Weights of a small image classifier.
Model: activation gelu, patch size [2, 2], widths [64, 128, 256, 512].
Rows from block 3, named by matrix and row number. Each number is 200 + 20 x the weight over its row's rms, rounded and kept within 0 to 999. All counts start at 0. After the name is the row's rms in percent of the matrix's.
# pw1: token mixer expand (model.blocks.3.mixer.pw1.weight, 512x256), inputs 104-155
pw1.57,094,196,248,202,174,229,205,203,208,224,191,190,185,202,204,218,204,200,192,194,206,199,182,195,212,231,247,195,188,178,190,177,221,209,183,257,202,220,162,223,206,197,211,216,204,220,169,202,216,190,193,193,176
pw1.58,079,223,199,209,202,213,180,221,204,233,209,184,185,182,197,189,213,181,212,188,208,214,214,208,206,231,244,218,183,178,211,211,201,181,231,211,190,205,214,241,222,200,208,177,175,201,166,199,212,179,210,210,172
pw1.59,098,194,173,225,234,206,179,202,214,190,207,203,158,190,180,186,170,209,207,219,204,198,241,214,196,169,190,216,215,216,197,207,178,192,207,205,176,189,177,190,246,179,172,155,193,191,220,238,200,184,212,212,216
pw1.60,111,196,201,207,206,169,196,192,214,198,192,205,199,209,222,247,176,195,201,194,204,199,188,170,232,207,196,190,226,188,215,193,217,198,200,193,153,211,173,181,171,195,195,209,174,201,210,212,209,210,209,209,192
pw1.61,111,226,210,213,206,192,181,217,181,184,180,199,183,183,198,202,255,163,214,222,189,213,162,182,212,227,267,190,176,143,191,197,225,202,226,212,203,195,228,209,184,210,226,204,209,194,241,200,205,192,207,220,193
pw1.62,100,217,213,168,204,182,186,196,208,206,191,155,187,165,187,229,192,185,224,225,199,216,193,224,203,185,197,213,204,212,208,223,197,161,206,198,192,164,219,202,220,221,198,211,224,201,210,206,217,170,182,200,226
pw1.63,094,197,204,225,187,205,231,212,213,199,186,187,182,218,165,238,198,167,233,195,224,196,218,213,208,177,203,219,200,188,221,213,190,220,214,198,191,183,190,244,204,211,201,184,182,182,224,226,210,203,215,223,203
pw1.64,112,225,239,177,195,210,207,190,216,212,230,209,196,230,192,187,217,193,181,198,202,188,205,202,168,188,244,186,197,175,177,195,219,171,181,195,221,177,221,223,206,207,169,218,237,205,199,178,208,190,188,210,173
pw1.65,114,194,193,223,175,188,243,216,194,184,243,233,201,178,223,201,187,221,184,167,227,211,229,202,205,189,165,234,177,220,206,199,211,202,197,194,218,237,211,179,217,156,205,220,175,188,169,207,210,205,201,211,180
pw1.66,099,226,173,222,173,206,199,214,209,173,241,210,158,189,180,209,200,197,186,202,206,180,196,185,207,205,208,215,236,151,214,222,195,217,204,212,160,218,197,211,214,156,199,189,175,220,176,217,199,211,201,210,186
pw1.67,091,201,220,208,213,191,181,221,179,179,171,223,209,197,212,189,215,190,179,180,203,216,188,182,221,204,193,200,208,175,192,201,228,185,226,218,179,210,222,192,177,222,214,172,182,217,201,170,192,200,201,213,204
pw1.68,104,206,185,185,200,194,206,205,189,178,187,200,143,192,171,195,204,183,174,230,213,189,234,206,171,156,213,235,193,199,205,229,204,206,242,179,211,207,196,200,201,218,192,220,194,150,240,251,237,188,191,224,157
pw1.69,096,185,183,198,210,222,185,206,188,220,216,168,176,198,167,170,172,202,213,226,208,207,217,239,204,198,200,208,195,190,211,149,188,200,213,175,219,197,207,198,215,186,176,248,180,205,183,212,206,216,186,193,192
pw1.70,104,219,194,213,216,180,217,212,207,193,219,240,204,209,205,187,225,179,184,203,183,199,173,183,169,182,187,183,204,186,186,199,181,190,207,167,207,186,261,202,183,204,178,181,185,197,203,225,176,210,222,236,194
pw1.71,098,181,228,235,192,205,179,211,202,222,223,180,202,215,208,200,227,205,257,201,202,205,181,172,179,211,212,209,171,174,188,183,193,180,202,201,223,228,208,230,187,226,214,184,215,171,219,194,202,213,207,194,215
pw1.72,104,195,159,210,200,178,208,201,212,181,198,234,190,186,208,205,169,232,211,201,244,231,217,230,163,184,178,212,194,243,200,216,198,228,197,231,225,196,233,145,204,175,209,235,217,182,198,204,209,191,165,183,173
pw1.73,106,234,223,191,193,189,188,174,202,182,202,202,213,192,167,202,235,172,195,204,201,211,194,181,193,225,205,178,198,149,198,210,211,209,208,183,199,184,213,199,206,197,210,207,205,231,186,179,197,225,200,212,221
pw1.74,098,198,182,196,195,218,208,231,193,183,213,197,184,208,201,224,206,178,209,180,185,162,196,188,220,173,202,201,187,169,244,213,203,170,206,208,164,204,204,229,224,165,194,226,201,208,200,203,208,223,194,201,225
pw1.75,091,173,227,220,190,217,219,227,174,247,193,152,193,152,215,202,194,207,237,193,238,205,206,223,209,195,208,226,191,204,191,203,203,165,226,202,203,208,225,227,216,203,199,227,192,217,204,206,237,214,177,216,221
pw1.76,099,202,194,199,216,184,207,195,200,181,196,196,198,183,208,194,178,211,180,204,188,211,207,165,195,199,190,201,220,191,176,211,254,178,206,256,205,203,189,196,169,214,212,195,201,159,235,232,224,188,181,202,202
pw1.77,100,177,222,206,197,201,197,258,197,217,209,175,191,185,228,199,209,191,201,208,194,189,149,215,214,209,221,218,184,197,223,157,212,161,181,231,199,224,230,220,217,185,202,188,188,196,190,207,180,214,180,226,224
pw1.78,094,188,235,220,181,235,228,186,212,245,196,201,188,228,210,227,174,181,200,196,204,179,211,193,229,162,195,191,191,221,218,200,163,216,195,196,216,214,190,225,185,201,159,203,195,182,209,191,214,215,163,212,223
pw1.79,106,191,197,179,208,188,234,198,180,222,196,196,178,193,226,241,194,227,221,212,196,219,201,227,225,192,193,213,213,238,181,205,252,173,212,183,221,200,232,188,208,220,212,193,219,212,190,194,255,201,196,162,194
pw1.80,114,176,215,212,191,188,208,214,209,180,238,213,162,220,205,224,190,188,192,199,196,182,214,201,205,162,210,222,207,188,210,209,217,208,215,199,169,196,177,196,220,199,182,213,162,180,201,229,217,211,167,220,153
pw1.81,101,202,203,161,190,220,208,184,197,181,209,205,201,198,165,213,191,147,208,221,186,179,196,212,199,202,234,180,196,154,197,206,220,162,165,189,192,176,212,239,194,250,190,213,194,162,187,191,210,221,215,199,228
pw1.82,106,226,238,223,186,176,167,203,222,162,189,190,188,198,177,199,199,217,193,217,175,198,195,194,216,210,185,210,230,193,184,192,228,202,180,222,185,226,223,192,176,210,248,219,204,175,193,198,203,186,191,183,220
pw1.83,107,191,190,195,229,206,168,179,250,218,172,179,179,141,183,199,197,203,190,193,199,223,211,242,206,200,190,200,200,212,205,184,181,194,222,208,172,207,180,187,183,201,208,223,200,195,180,242,182,205,159,216,207
pw1.84,098,200,171,196,239,221,169,177,218,197,196,192,190,198,166,177,184,204,206,209,183,213,192,213,182,198,208,200,213,217,183,207,214,209,202,205,192,187,221,175,231,221,190,195,205,181,191,250,195,175,217,217,188
pw1.85,111,225,205,221,181,200,182,186,148,188,196,203,228,218,191,188,210,208,198,188,191,180,215,217,198,225,222,187,210,180,175,206,219,208,201,197,222,190,166,201,196,209,206,183,230,208,177,154,211,209,236,150,187
pw1.86,096,221,188,190,173,174,216,189,199,190,197,231,172,186,195,202,228,175,184,232,202,218,259,186,175,202,178,208,182,169,242,172,188,215,216,210,187,214,233,185,214,203,193,263,172,185,241,219,198,220,173,248,178
pw1.87,090,173,217,244,217,202,197,199,219,211,216,232,203,177,226,174,234,176,203,189,196,198,172,173,210,191,226,199,171,199,209,214,216,172,214,183,211,217,232,210,210,201,187,179,172,215,209,240,217,222,225,251,189
pw1.88,123,204,168,186,218,199,143,195,233,208,175,159,196,175,210,186,203,220,190,214,185,217,183,243,219,216,218,235,193,207,188,187,215,204,193,213,180,228,212,197,199,197,224,239,200,218,180,235,181,195,174,200,201
pw1.89,102,179,223,231,159,198,218,222,174,206,216,194,205,204,209,217,218,187,227,207,234,187,188,237,217,203,216,200,196,192,228,181,166,182,196,206,218,210,201,256,184,190,212,178,203,214,192,212,226,226,190,215,250
pw1.90,094,188,232,208,205,222,176,227,172,254,181,165,186,179,215,183,190,181,261,192,207,217,199,216,202,181,204,225,188,210,200,200,185,191,213,211,200,206,212,195,220,196,187,236,175,235,200,203,186,180,177,198,211
pw1.91,104,210,230,185,207,232,245,210,208,219,173,210,190,206,200,165,202,219,191,207,239,194,196,205,207,198,197,208,214,236,167,206,203,196,215,199,206,191,207,198,199,199,182,195,194,234,212,199,223,195,219,172,209
pw1.92,091,186,211,199,191,248,183,247,178,259,191,171,195,206,190,214,206,199,223,196,200,183,197,196,183,209,212,237,220,186,195,163,192,212,219,191,203,213,189,256,191,233,207,214,170,171,200,191,226,223,214,184,203
pw1.93,103,199,208,221,184,170,184,177,212,181,222,198,210,190,176,198,200,190,200,242,187,178,197,203,211,220,209,203,225,175,238,174,205,211,172,198,182,175,208,206,204,233,197,200,186,189,196,167,198,195,146,210,212
pw1.94,096,237,219,187,185,186,207,238,191,210,213,196,171,177,179,229,235,193,178,195,221,213,186,195,196,190,208,176,190,163,207,229,235,209,227,203,208,221,191,197,180,181,209,237,195,183,213,251,230,225,183,197,196
pw1.95,096,205,203,202,193,226,234,215,212,229,153,209,196,210,173,164,171,227,197,164,213,195,209,186,189,182,200,195,191,206,197,204,203,179,198,204,218,194,182,206,190,199,189,206,173,214,175,191,189,201,216,196,189
pw1.96,102,219,215,219,205,205,204,193,198,233,179,151,231,181,211,181,174,196,199,203,214,207,227,236,231,194,198,213,207,235,190,168,218,179,196,196,207,182,196,185,230,210,184,207,217,193,199,199,241,197,186,176,224
pw1.97,092,173,237,226,207,224,193,179,196,215,216,200,203,191,237,193,197,191,198,202,187,177,173,205,229,198,260,202,196,201,200,181,208,164,223,203,202,224,214,244,201,203,186,188,167,226,193,208,217,200,207,232,203
pw1.98,106,208,163,209,218,199,216,223,176,177,211,226,166,204,198,228,189,204,218,191,231,194,181,213,204,231,221,224,175,188,184,230,215,175,233,183,188,213,208,230,180,165,202,179,212,216,164,213,231,220,217,203,178
pw1.99,094,193,177,212,201,221,198,223,210,228,221,158,163,187,183,209,177,194,208,187,205,200,201,197,202,189,213,189,193,191,221,170,203,212,162,245,201,209,185,208,230,199,186,170,152,192,165,219,195,198,206,228,207
pw1.100,099,220,197,191,184,221,190,219,191,221,218,206,132,205,169,237,227,206,203,172,183,185,171,209,175,225,225,196,225,205,174,217,205,243,212,181,191,200,205,213,196,165,199,210,205,206,177,187,214,232,186,190,174
pw1.101,118,200,195,173,186,204,231,206,193,220,205,214,172,209,203,200,152,191,197,185,182,184,195,218,152,174,181,179,207,197,195,224,208,167,211,188,221,204,214,200,187,215,170,196,215,156,199,184,232,176,180,190,182
pw1.102,100,190,248,218,191,184,211,204,204,191,243,223,202,206,196,217,165,188,207,197,197,198,217,219,224,160,180,200,180,197,230,187,173,183,190,189,201,172,196,198,207,194,183,223,177,200,187,166,204,187,176,207,204
pw1.103,096,184,195,231,178,199,229,227,210,184,244,195,192,182,173,169,170,204,198,174,219,202,210,223,155,202,199,206,219,206,216,188,188,204,181,203,214,194,217,184,216,162,203,206,181,165,190,210,182,190,181,208,194
pw1.104,104,229,244,189,189,214,216,203,198,200,196,182,159,219,165,232,220,172,189,217,185,201,195,167,161,214,201,203,238,190,198,200,177,205,242,172,179,192,208,216,183,185,174,227,195,209,198,226,181,222,201,221,216
pw1.105,106,182,199,226,198,212,196,195,161,206,205,192,218,178,203,182,204,191,233,197,192,199,229,204,171,180,215,202,223,207,210,213,229,213,210,206,217,206,199,199,226,220,224,185,180,183,199,189,226,164,210,185,194
pw1.106,094,237,181,188,209,232,195,223,200,189,194,187,180,205,178,187,197,196,225,198,198,173,195,192,195,204,219,204,197,213,167,239,215,196,194,185,179,192,201,231,257,192,192,204,220,233,198,202,243,205,238,181,174
pw1.107,111,198,202,174,219,230,196,198,240,214,200,199,145,224,183,199,207,194,198,190,220,190,170,179,162,181,204,186,194,213,200,227,160,163,178,210,187,186,216,214,202,207,147,175,219,196,228,229,191,200,231,243,195
pw1.108,097,204,200,185,177,185,194,193,163,204,219,215,205,204,231,197,216,192,195,246,189,198,212,244,210,234,232,203,186,177,187,150,190,193,184,208,231,192,224,223,162,209,204,229,203,182,215,183,195,182,164,207,217
pw1.109,095,194,188,224,202,186,170,201,219,203,222,187,208,177,231,211,217,200,193,192,201,217,193,185,226,199,214,181,175,160,246,182,209,223,198,246,193,200,187,163,224,191,200,226,174,215,197,200,188,207,192,219,205
pw1.110,118,224,193,167,231,232,171,201,236,191,194,176,197,222,167,164,208,188,207,219,211,189,164,219,175,223,252,191,193,190,177,201,204,176,189,197,190,188,222,234,212,213,178,189,222,207,197,186,206,205,224,191,207
pw1.111,114,200,220,196,197,160,184,183,213,183,183,163,207,200,203,212,209,231,200,217,196,214,217,222,213,232,176,212,197,188,162,197,198,202,187,221,183,217,205,199,191,233,261,204,239,177,211,169,204,185,223,161,222
pw1.112,094,171,195,212,221,217,210,187,207,204,205,193,180,191,198,202,174,210,174,189,196,217,242,208,159,172,172,221,194,222,219,197,195,194,234,210,224,230,210,189,241,179,196,199,195,140,202,225,216,163,160,199,192
pw1.113,091,230,191,187,176,206,212,214,178,197,204,222,189,213,198,216,184,204,186,207,184,165,179,177,240,224,220,195,224,143,181,192,216,212,216,199,179,218,131,242,166,171,203,206,197,182,187,198,198,237,186,203,204
pw1.114,096,232,174,204,199,217,198,216,179,200,220,181,143,195,162,174,199,176,241,203,203,196,221,175,162,191,215,189,212,158,210,192,185,196,233,211,197,191,210,221,226,195,171,154,176,204,238,230,206,219,223,223,165
pw1.115,090,196,179,233,209,180,173,212,197,233,196,206,185,197,196,234,223,191,224,204,170,205,219,203,220,190,222,197,213,174,209,164,217,230,202,231,188,232,197,194,185,191,206,175,200,220,217,207,211,194,200,239,192
pw1.116,096,204,201,195,170,191,193,231,192,199,243,211,202,204,207,230,134,185,200,206,208,186,191,198,187,217,210,208,199,178,226,191,182,195,166,180,206,196,185,215,190,219,205,227,189,168,177,176,203,167,165,195,191
pw1.117,109,217,207,175,207,217,220,196,223,213,183,199,153,211,164,211,191,162,227,173,204,208,204,171,165,204,199,183,192,183,204,193,178,201,215,189,189,191,204,212,196,209,159,166,203,227,212,227,184,216,220,249,191
pw1.118,101,198,198,211,200,205,189,212,184,177,187,197,210,216,188,200,220,205,222,206,182,166,187,180,218,210,229,196,190,149,178,204,220,175,222,222,200,230,166,258,212,179,228,187,217,185,197,195,239,219,218,181,222
pw1.119,089,199,200,209,214,228,203,176,204,195,169,171,187,169,202,211,214,195,250,201,230,198,230,182,254,222,229,196,218,205,203,188,215,181,179,252,194,208,175,210,207,216,201,223,195,225,237,212,239,216,190,197,220
pw1.120,098,221,194,215,194,189,185,250,216,192,180,199,200,197,219,205,205,219,156,187,215,182,186,200,198,210,219,199,189,171,196,198,217,209,211,239,221,244,168,223,191,173,192,221,200,213,186,191,226,186,205,200,171
pw1.121,105,219,215,201,182,211,207,233,169,191,217,216,213,230,200,222,214,203,193,177,200,192,187,182,209,210,211,206,199,193,181,211,208,209,182,237,198,197,193,207,209,216,210,197,202,212,184,180,222,199,227,178,177
pw1.122,095,215,194,174,187,204,195,202,182,205,252,162,193,204,178,207,205,179,190,200,185,185,170,179,183,224,226,196,219,176,196,198,187,223,186,194,206,200,199,220,209,170,191,172,180,226,158,177,200,224,215,193,192
pw1.123,113,174,238,201,193,209,159,198,184,216,206,193,210,206,209,216,205,186,213,215,171,217,208,199,207,188,197,214,191,199,237,219,170,194,202,149,200,193,207,212,229,203,187,183,180,197,194,184,225,184,187,201,218
pw1.124,099,198,206,194,171,211,208,191,196,182,201,201,194,207,180,189,169,190,194,224,196,165,220,197,213,186,198,208,191,164,206,188,189,213,197,202,185,218,174,212,203,196,182,186,153,170,228,225,177,216,192,240,212
pw1.125,101,209,215,187,192,209,214,194,194,204,202,178,168,184,219,191,205,204,242,209,185,194,208,197,200,233,228,227,218,197,202,162,197,196,199,197,179,215,225,217,202,186,191,212,197,184,209,227,214,209,218,216,226
pw1.126,089,162,181,217,213,216,206,237,224,165,213,208,193,195,219,205,170,213,174,180,218,195,186,200,205,154,193,210,180,212,229,219,214,135,209,206,198,233,204,195,214,195,196,222,202,210,195,228,239,201,200,204,191
pw1.127,097,207,199,186,177,232,209,193,193,199,242,206,186,211,195,201,195,193,212,225,203,184,204,194,171,204,244,188,187,181,183,221,183,187,207,212,215,195,198,223,214,206,160,184,189,196,210,193,235,187,185,195,190
pw1.128,107,219,202,186,215,188,231,180,219,182,187,197,196,188,186,201,202,183,196,211,184,186,156,194,225,212,207,209,209,191,188,239,208,159,207,167,161,198,195,238,190,206,200,169,214,194,178,231,233,200,193,201,218
pw1.129,111,204,226,207,191,193,179,203,182,183,209,175,216,215,174,161,233,215,176,207,181,194,227,183,181,229,201,203,204,169,200,193,227,180,188,217,189,208,207,217,218,204,202,180,191,187,227,180,193,209,205,206,248
pw1.130,113,189,175,184,180,191,234,200,189,204,213,219,196,176,207,206,192,193,197,180,207,220,194,193,163,192,190,198,192,217,199,240,219,230,205,177,217,176,211,173,210,174,182,195,188,206,192,227,193,186,222,209,195
pw1.131,120,212,207,181,236,218,199,172,207,219,209,182,197,221,188,205,161,199,236,238,202,189,210,201,189,187,216,180,194,241,170,195,193,204,221,203,205,173,204,217,215,193,165,176,212,191,203,217,237,188,214,187,198
pw1.132,099,187,158,192,199,192,208,190,198,180,210,158,207,178,203,233,154,196,166,221,195,184,192,202,245,215,179,204,197,203,185,201,210,188,187,223,177,203,181,241,205,179,208,188,200,208,216,211,212,205,208,184,222
pw1.133,103,216,200,162,206,198,220,200,208,240,196,203,164,178,198,203,167,167,220,188,187,190,208,190,207,189,191,195,190,169,241,201,180,206,197,193,175,193,208,182,188,209,150,209,193,180,194,236,194,204,172,270,204
pw1.134,111,208,195,191,212,224,180,200,176,235,213,167,219,167,173,208,190,199,222,199,186,209,190,239,206,214,235,200,195,204,186,190,230,188,229,169,187,194,180,217,204,185,186,213,199,186,165,197,216,191,196,198,214
pw1.135,084,200,205,190,198,214,236,203,213,207,215,216,176,196,209,211,193,192,212,189,199,194,202,185,203,198,219,195,197,187,192,216,200,200,205,229,202,192,177,215,222,216,168,198,206,188,191,202,229,199,188,198,183
pw1.136,090,226,157,173,186,199,208,189,245,219,211,184,196,152,211,178,163,192,178,217,190,212,194,182,189,207,206,197,191,186,195,204,211,157,197,237,181,210,215,191,198,209,180,190,214,182,188,220,204,177,213,209,230
pw1.137,092,201,224,189,212,243,189,205,202,176,187,199,196,236,188,231,206,194,202,188,175,169,158,181,230,182,252,208,220,172,181,208,180,167,217,214,186,192,177,225,201,193,195,197,217,209,228,204,194,201,199,242,228
pw1.138,113,216,170,173,209,224,194,200,217,242,169,189,166,189,189,202,181,172,211,185,204,216,213,211,167,175,196,183,196,212,227,211,195,189,202,188,160,180,181,185,190,209,136,206,199,212,221,258,214,186,172,254,173
pw1.139,102,168,186,231,195,188,214,188,175,188,207,185,185,181,209,191,185,217,196,213,230,209,248,243,177,209,181,228,188,198,190,208,238,195,228,211,224,223,195,214,203,227,201,193,187,154,212,243,252,178,194,222,170
pw1.140,096,211,208,210,215,231,187,220,201,218,175,157,174,176,184,188,191,179,244,245,174,192,191,185,180,211,215,198,204,194,198,188,190,180,222,209,182,211,214,219,242,217,172,181,171,185,197,218,213,199,189,216,196
pw1.141,087,200,243,213,202,211,197,181,176,225,199,197,208,232,220,197,214,216,227,178,199,195,182,200,223,204,212,216,189,210,163,213,218,205,181,182,213,213,185,232,197,187,212,189,213,142,167,201,225,197,192,179,182
pw1.142,093,184,216,224,166,201,205,192,203,212,222,207,210,212,212,168,196,214,224,165,186,186,176,185,209,204,218,228,209,199,195,172,238,198,173,208,215,221,213,184,211,196,201,213,191,192,165,184,197,200,202,198,181
pw1.143,108,203,174,179,204,192,185,212,213,195,169,164,149,174,182,215,201,217,184,201,212,221,239,218,188,224,188,232,172,189,193,204,201,227,212,220,177,244,197,195,180,248,227,247,230,178,213,194,218,183,184,184,201
pw1.144,092,228,202,198,197,221,190,223,232,230,182,178,187,214,190,205,239,153,199,196,196,198,192,193,174,197,242,197,195,166,209,196,199,193,215,219,166,187,228,208,204,207,183,195,222,231,204,221,203,209,194,248,189
pw1.145,118,202,217,207,193,247,194,234,187,192,210,196,216,222,205,178,212,215,218,211,230,196,184,268,206,227,243,206,194,197,168,187,192,205,198,220,222,209,184,237,197,220,197,169,206,248,182,170,248,196,210,173,192
pw1.146,100,211,184,170,219,214,203,214,199,165,181,183,206,191,189,188,220,204,167,202,227,207,216,212,196,213,178,197,171,176,226,195,213,185,196,219,181,213,217,199,189,231,214,225,189,220,257,189,202,222,192,206,230
pw1.147,099,219,219,183,172,254,209,194,160,205,218,207,212,204,184,190,216,213,204,179,207,191,196,195,153,230,223,197,206,186,196,203,200,194,187,190,221,218,220,234,202,191,198,199,203,220,178,169,211,191,234,177,208
pw1.148,108,205,173,174,159,220,244,201,172,197,268,224,209,192,202,169,176,169,185,181,209,173,208,205,157,180,209,194,205,195,209,230,195,193,188,190,192,192,172,222,214,189,149,185,172,194,196,215,196,220,213,204,183
pw1.149,084,230,199,168,201,223,208,180,198,214,211,172,167,216,155,209,189,219,204,230,188,182,215,190,174,201,199,204,192,187,186,168,169,193,217,206,206,206,215,200,169,208,173,239,201,187,251,209,193,196,178,211,203
pw1.150,104,186,212,235,185,179,190,197,183,220,226,179,198,184,230,223,208,201,205,199,223,219,218,209,202,204,206,183,181,185,207,181,227,186,215,224,215,201,204,207,205,194,216,159,177,195,195,198,250,182,197,203,206
pw1.151,096,189,232,192,183,246,211,218,191,235,176,170,194,215,218,190,162,224,186,203,210,180,188,203,215,206,183,237,210,215,180,189,212,197,193,217,211,238,198,195,195,207,206,211,188,211,190,177,202,191,194,190,209
pw1.152,095,181,198,209,186,189,221,201,223,202,204,216,204,197,221,199,164,202,166,169,221,204,222,214,217,204,159,205,223,186,223,170,228,190,184,203,240,228,220,206,211,203,219,241,165,180,185,188,190,214,194,209,205
pw1.153,101,196,147,177,216,184,174,204,240,187,172,209,168,181,175,240,211,203,170,207,183,228,170,215,214,196,215,184,191,224,214,190,179,222,194,198,183,212,219,180,165,172,210,270,223,224,178,238,178,209,186,215,218
pw1.154,099,178,243,213,191,194,220,181,214,229,237,201,173,182,209,195,199,196,202,236,199,205,214,206,190,177,190,224,212,206,224,174,229,192,213,180,201,224,254,227,231,225,201,196,162,180,215,252,221,197,209,226,216
pw1.155,089,168,212,237,183,262,193,217,194,225,216,180,213,225,218,188,210,211,229,178,205,183,203,180,191,190,241,224,205,196,192,189,213,212,210,229,226,230,176,211,219,187,210,198,186,193,191,178,220,196,198,203,176
pw1.156,099,190,164,187,186,208,208,235,189,183,232,195,197,209,189,227,185,187,165,209,204,193,214,229,156,149,199,214,210,211,245,206,160,222,173,192,185,200,207,195,233,194,199,218,191,187,202,203,196,176,166,190,176
pw1.157,110,190,217,170,208,235,225,212,199,220,215,222,167,206,204,205,150,181,214,182,190,203,217,198,161,161,192,186,213,202,208,207,180,186,213,177,231,215,224,204,195,178,163,213,180,161,178,210,233,187,171,210,188
pw1.158,110,195,223,200,204,206,185,193,205,199,188,204,212,196,188,161,236,207,223,179,207,195,178,204,213,227,207,155,188,185,159,198,243,129,185,223,182,197,227,210,204,212,196,192,196,180,181,182,206,235,204,204,240
pw1.159,085,216,197,205,209,177,200,189,208,184,205,214,205,200,185,219,253,205,196,255,186,188,173,194,203,192,207,184,197,169,192,200,197,207,175,229,205,170,202,190,182,195,198,205,203,195,216,201,209,203,221,220,215
pw1.160,098,203,202,230,185,197,223,176,203,182,220,205,213,199,193,148,209,182,175,209,190,183,170,235,206,238,204,208,176,162,178,176,224,168,192,203,208,196,226,232,170,198,216,196,209,191,158,196,215,201,189,209,210
pw1.161,108,225,207,202,225,201,194,237,219,179,231,206,163,198,192,221,222,210,214,232,227,195,188,210,201,205,198,193,193,188,181,202,175,197,195,190,181,194,221,198,214,169,180,195,199,211,156,210,208,216,186,207,190
pw1.162,101,203,199,215,185,230,191,209,175,201,200,158,185,164,194,223,194,186,256,165,212,211,200,199,222,216,240,199,192,208,220,196,205,218,187,234,208,205,170,206,202,189,200,176,193,210,196,212,192,188,183,200,220
pw1.163,104,205,215,218,164,215,215,211,198,217,203,215,209,198,187,194,203,203,202,210,222,229,220,207,173,189,179,196,200,239,206,204,189,204,216,167,224,202,200,186,207,192,188,220,208,190,164,221,198,181,179,167,187
pw1.164,111,190,210,207,185,210,217,206,180,197,217,226,238,229,212,183,200,191,187,194,208,167,181,249,199,204,215,195,186,148,182,189,222,183,194,171,227,207,189,242,186,183,187,209,185,188,179,195,186,242,190,215,183
pw1.165,104,158,211,215,219,209,201,184,218,189,190,211,165,211,194,218,209,191,216,178,179,190,201,182,223,166,191,230,196,178,223,218,190,178,224,175,202,221,186,192,174,209,203,189,173,184,226,243,191,192,222,238,213
pw1.166,098,249,211,183,203,262,194,209,207,238,174,180,179,207,168,206,173,195,231,182,195,179,171,193,209,205,232,170,219,210,180,220,190,193,182,218,177,171,178,219,231,188,176,213,193,201,206,220,203,195,237,184,201
pw1.167,102,162,226,184,199,212,227,224,174,212,182,185,200,213,215,182,207,222,202,176,227,215,203,186,226,188,182,203,213,218,215,191,208,195,190,202,185,209,235,185,232,177,190,210,149,225,205,198,183,224,180,210,203
pw1.168,108,206,203,181,171,218,244,167,213,196,226,203,204,213,176,183,197,162,150,165,198,170,217,228,187,169,198,188,199,171,224,214,182,196,188,162,214,180,213,220,199,208,152,219,180,184,211,217,191,217,196,223,185
pw1.169,090,198,203,168,177,203,206,195,206,202,199,204,191,226,188,179,208,195,199,222,190,187,205,211,174,214,187,198,173,152,198,202,159,194,170,207,211,210,220,239,198,246,203,217,214,163,217,186,207,186,194,195,192
pw1.170,090,211,244,180,214,219,194,201,205,252,189,172,167,221,197,219,218,198,256,200,207,193,129,201,186,219,218,209,191,195,164,198,194,207,207,194,221,195,202,220,206,213,190,217,222,203,192,191,192,215,221,204,195
pw1.171,107,212,253,173,158,212,238,190,216,211,200,218,185,222,199,207,201,186,182,200,199,167,174,189,187,218,203,189,233,171,199,216,206,169,178,208,194,180,198,254,163,196,184,180,206,200,184,185,212,212,192,202,215
pw1.172,093,200,192,208,186,217,212,222,211,190,179,173,180,204,215,243,206,208,203,197,228,183,164,215,247,210,239,200,200,186,196,189,215,221,202,262,204,221,176,223,194,192,212,194,195,214,206,199,220,179,191,197,189
pw1.173,094,170,197,216,216,199,168,197,188,174,151,183,214,233,184,218,199,207,229,189,176,189,197,208,214,212,224,205,184,185,164,178,226,200,218,217,185,190,187,193,196,222,209,193,216,190,236,215,180,233,229,219,207
pw1.174,115,177,148,189,187,218,221,197,190,190,224,202,194,230,207,227,208,219,205,214,212,164,183,234,208,194,229,210,219,200,196,196,224,206,212,212,219,212,208,241,181,187,202,215,201,194,226,206,204,219,196,185,188
pw1.175,119,199,186,158,186,218,234,195,192,212,184,204,225,207,192,214,182,181,196,205,224,191,192,181,173,243,203,181,208,182,186,205,214,221,194,231,205,185,191,225,191,216,193,197,193,234,206,184,207,233,220,194,206
pw1.176,095,212,189,201,193,205,210,205,172,177,180,201,230,230,194,217,185,221,165,199,230,164,204,233,200,224,193,197,189,195,172,206,202,197,176,202,199,188,154,228,195,196,225,205,241,184,173,179,206,215,175,158,201
pw1.177,091,189,223,217,178,243,192,217,182,219,202,200,193,205,218,195,206,213,187,174,208,190,187,180,207,211,216,234,203,190,177,184,218,188,198,262,218,234,189,208,199,184,207,219,189,195,150,179,217,197,197,208,201
pw1.178,111,231,199,193,171,223,225,208,187,225,210,232,195,204,193,176,177,175,210,192,195,175,196,182,177,186,237,179,196,193,195,212,188,191,216,198,178,189,182,204,208,162,142,175,178,203,143,238,222,214,224,220,183
pw1.179,105,193,161,190,165,197,224,222,191,227,244,166,181,173,224,227,161,199,186,185,210,176,196,182,203,197,169,191,190,207,222,209,221,177,196,213,194,222,198,225,196,183,203,193,187,176,197,215,211,226,197,197,218
pw1.180,105,187,194,153,208,278,198,193,180,201,198,211,196,222,187,154,191,190,166,204,213,170,199,198,177,191,241,211,186,219,204,182,185,208,178,183,215,199,184,209,229,227,152,203,188,201,186,214,192,203,185,207,172
pw1.181,079,205,237,222,170,189,186,183,193,222,210,185,188,168,197,213,168,166,192,187,189,193,204,209,193,180,226,194,202,164,229,222,218,217,208,210,188,174,214,248,210,215,157,172,160,179,208,249,221,210,213,247,209
pw1.182,103,203,196,216,179,216,215,179,192,234,218,207,184,209,197,187,205,205,239,205,191,179,180,180,201,170,202,211,190,215,189,226,179,223,224,182,211,206,196,210,188,165,195,196,201,220,196,201,223,181,209,184,163
pw1.183,110,186,206,200,210,191,172,161,201,201,215,194,174,192,186,196,243,171,184,226,163,208,193,191,196,182,213,210,233,173,210,196,182,226,204,189,189,194,217,205,200,200,213,199,192,212,214,214,193,199,197,217,217
pw1.184,092,190,232,231,206,199,169,195,193,193,217,193,208,214,217,229,210,202,196,255,186,202,223,205,219,170,185,217,190,218,180,214,187,218,197,173,188,188,203,212,212,201,215,153,201,179,181,209,225,197,213,187,230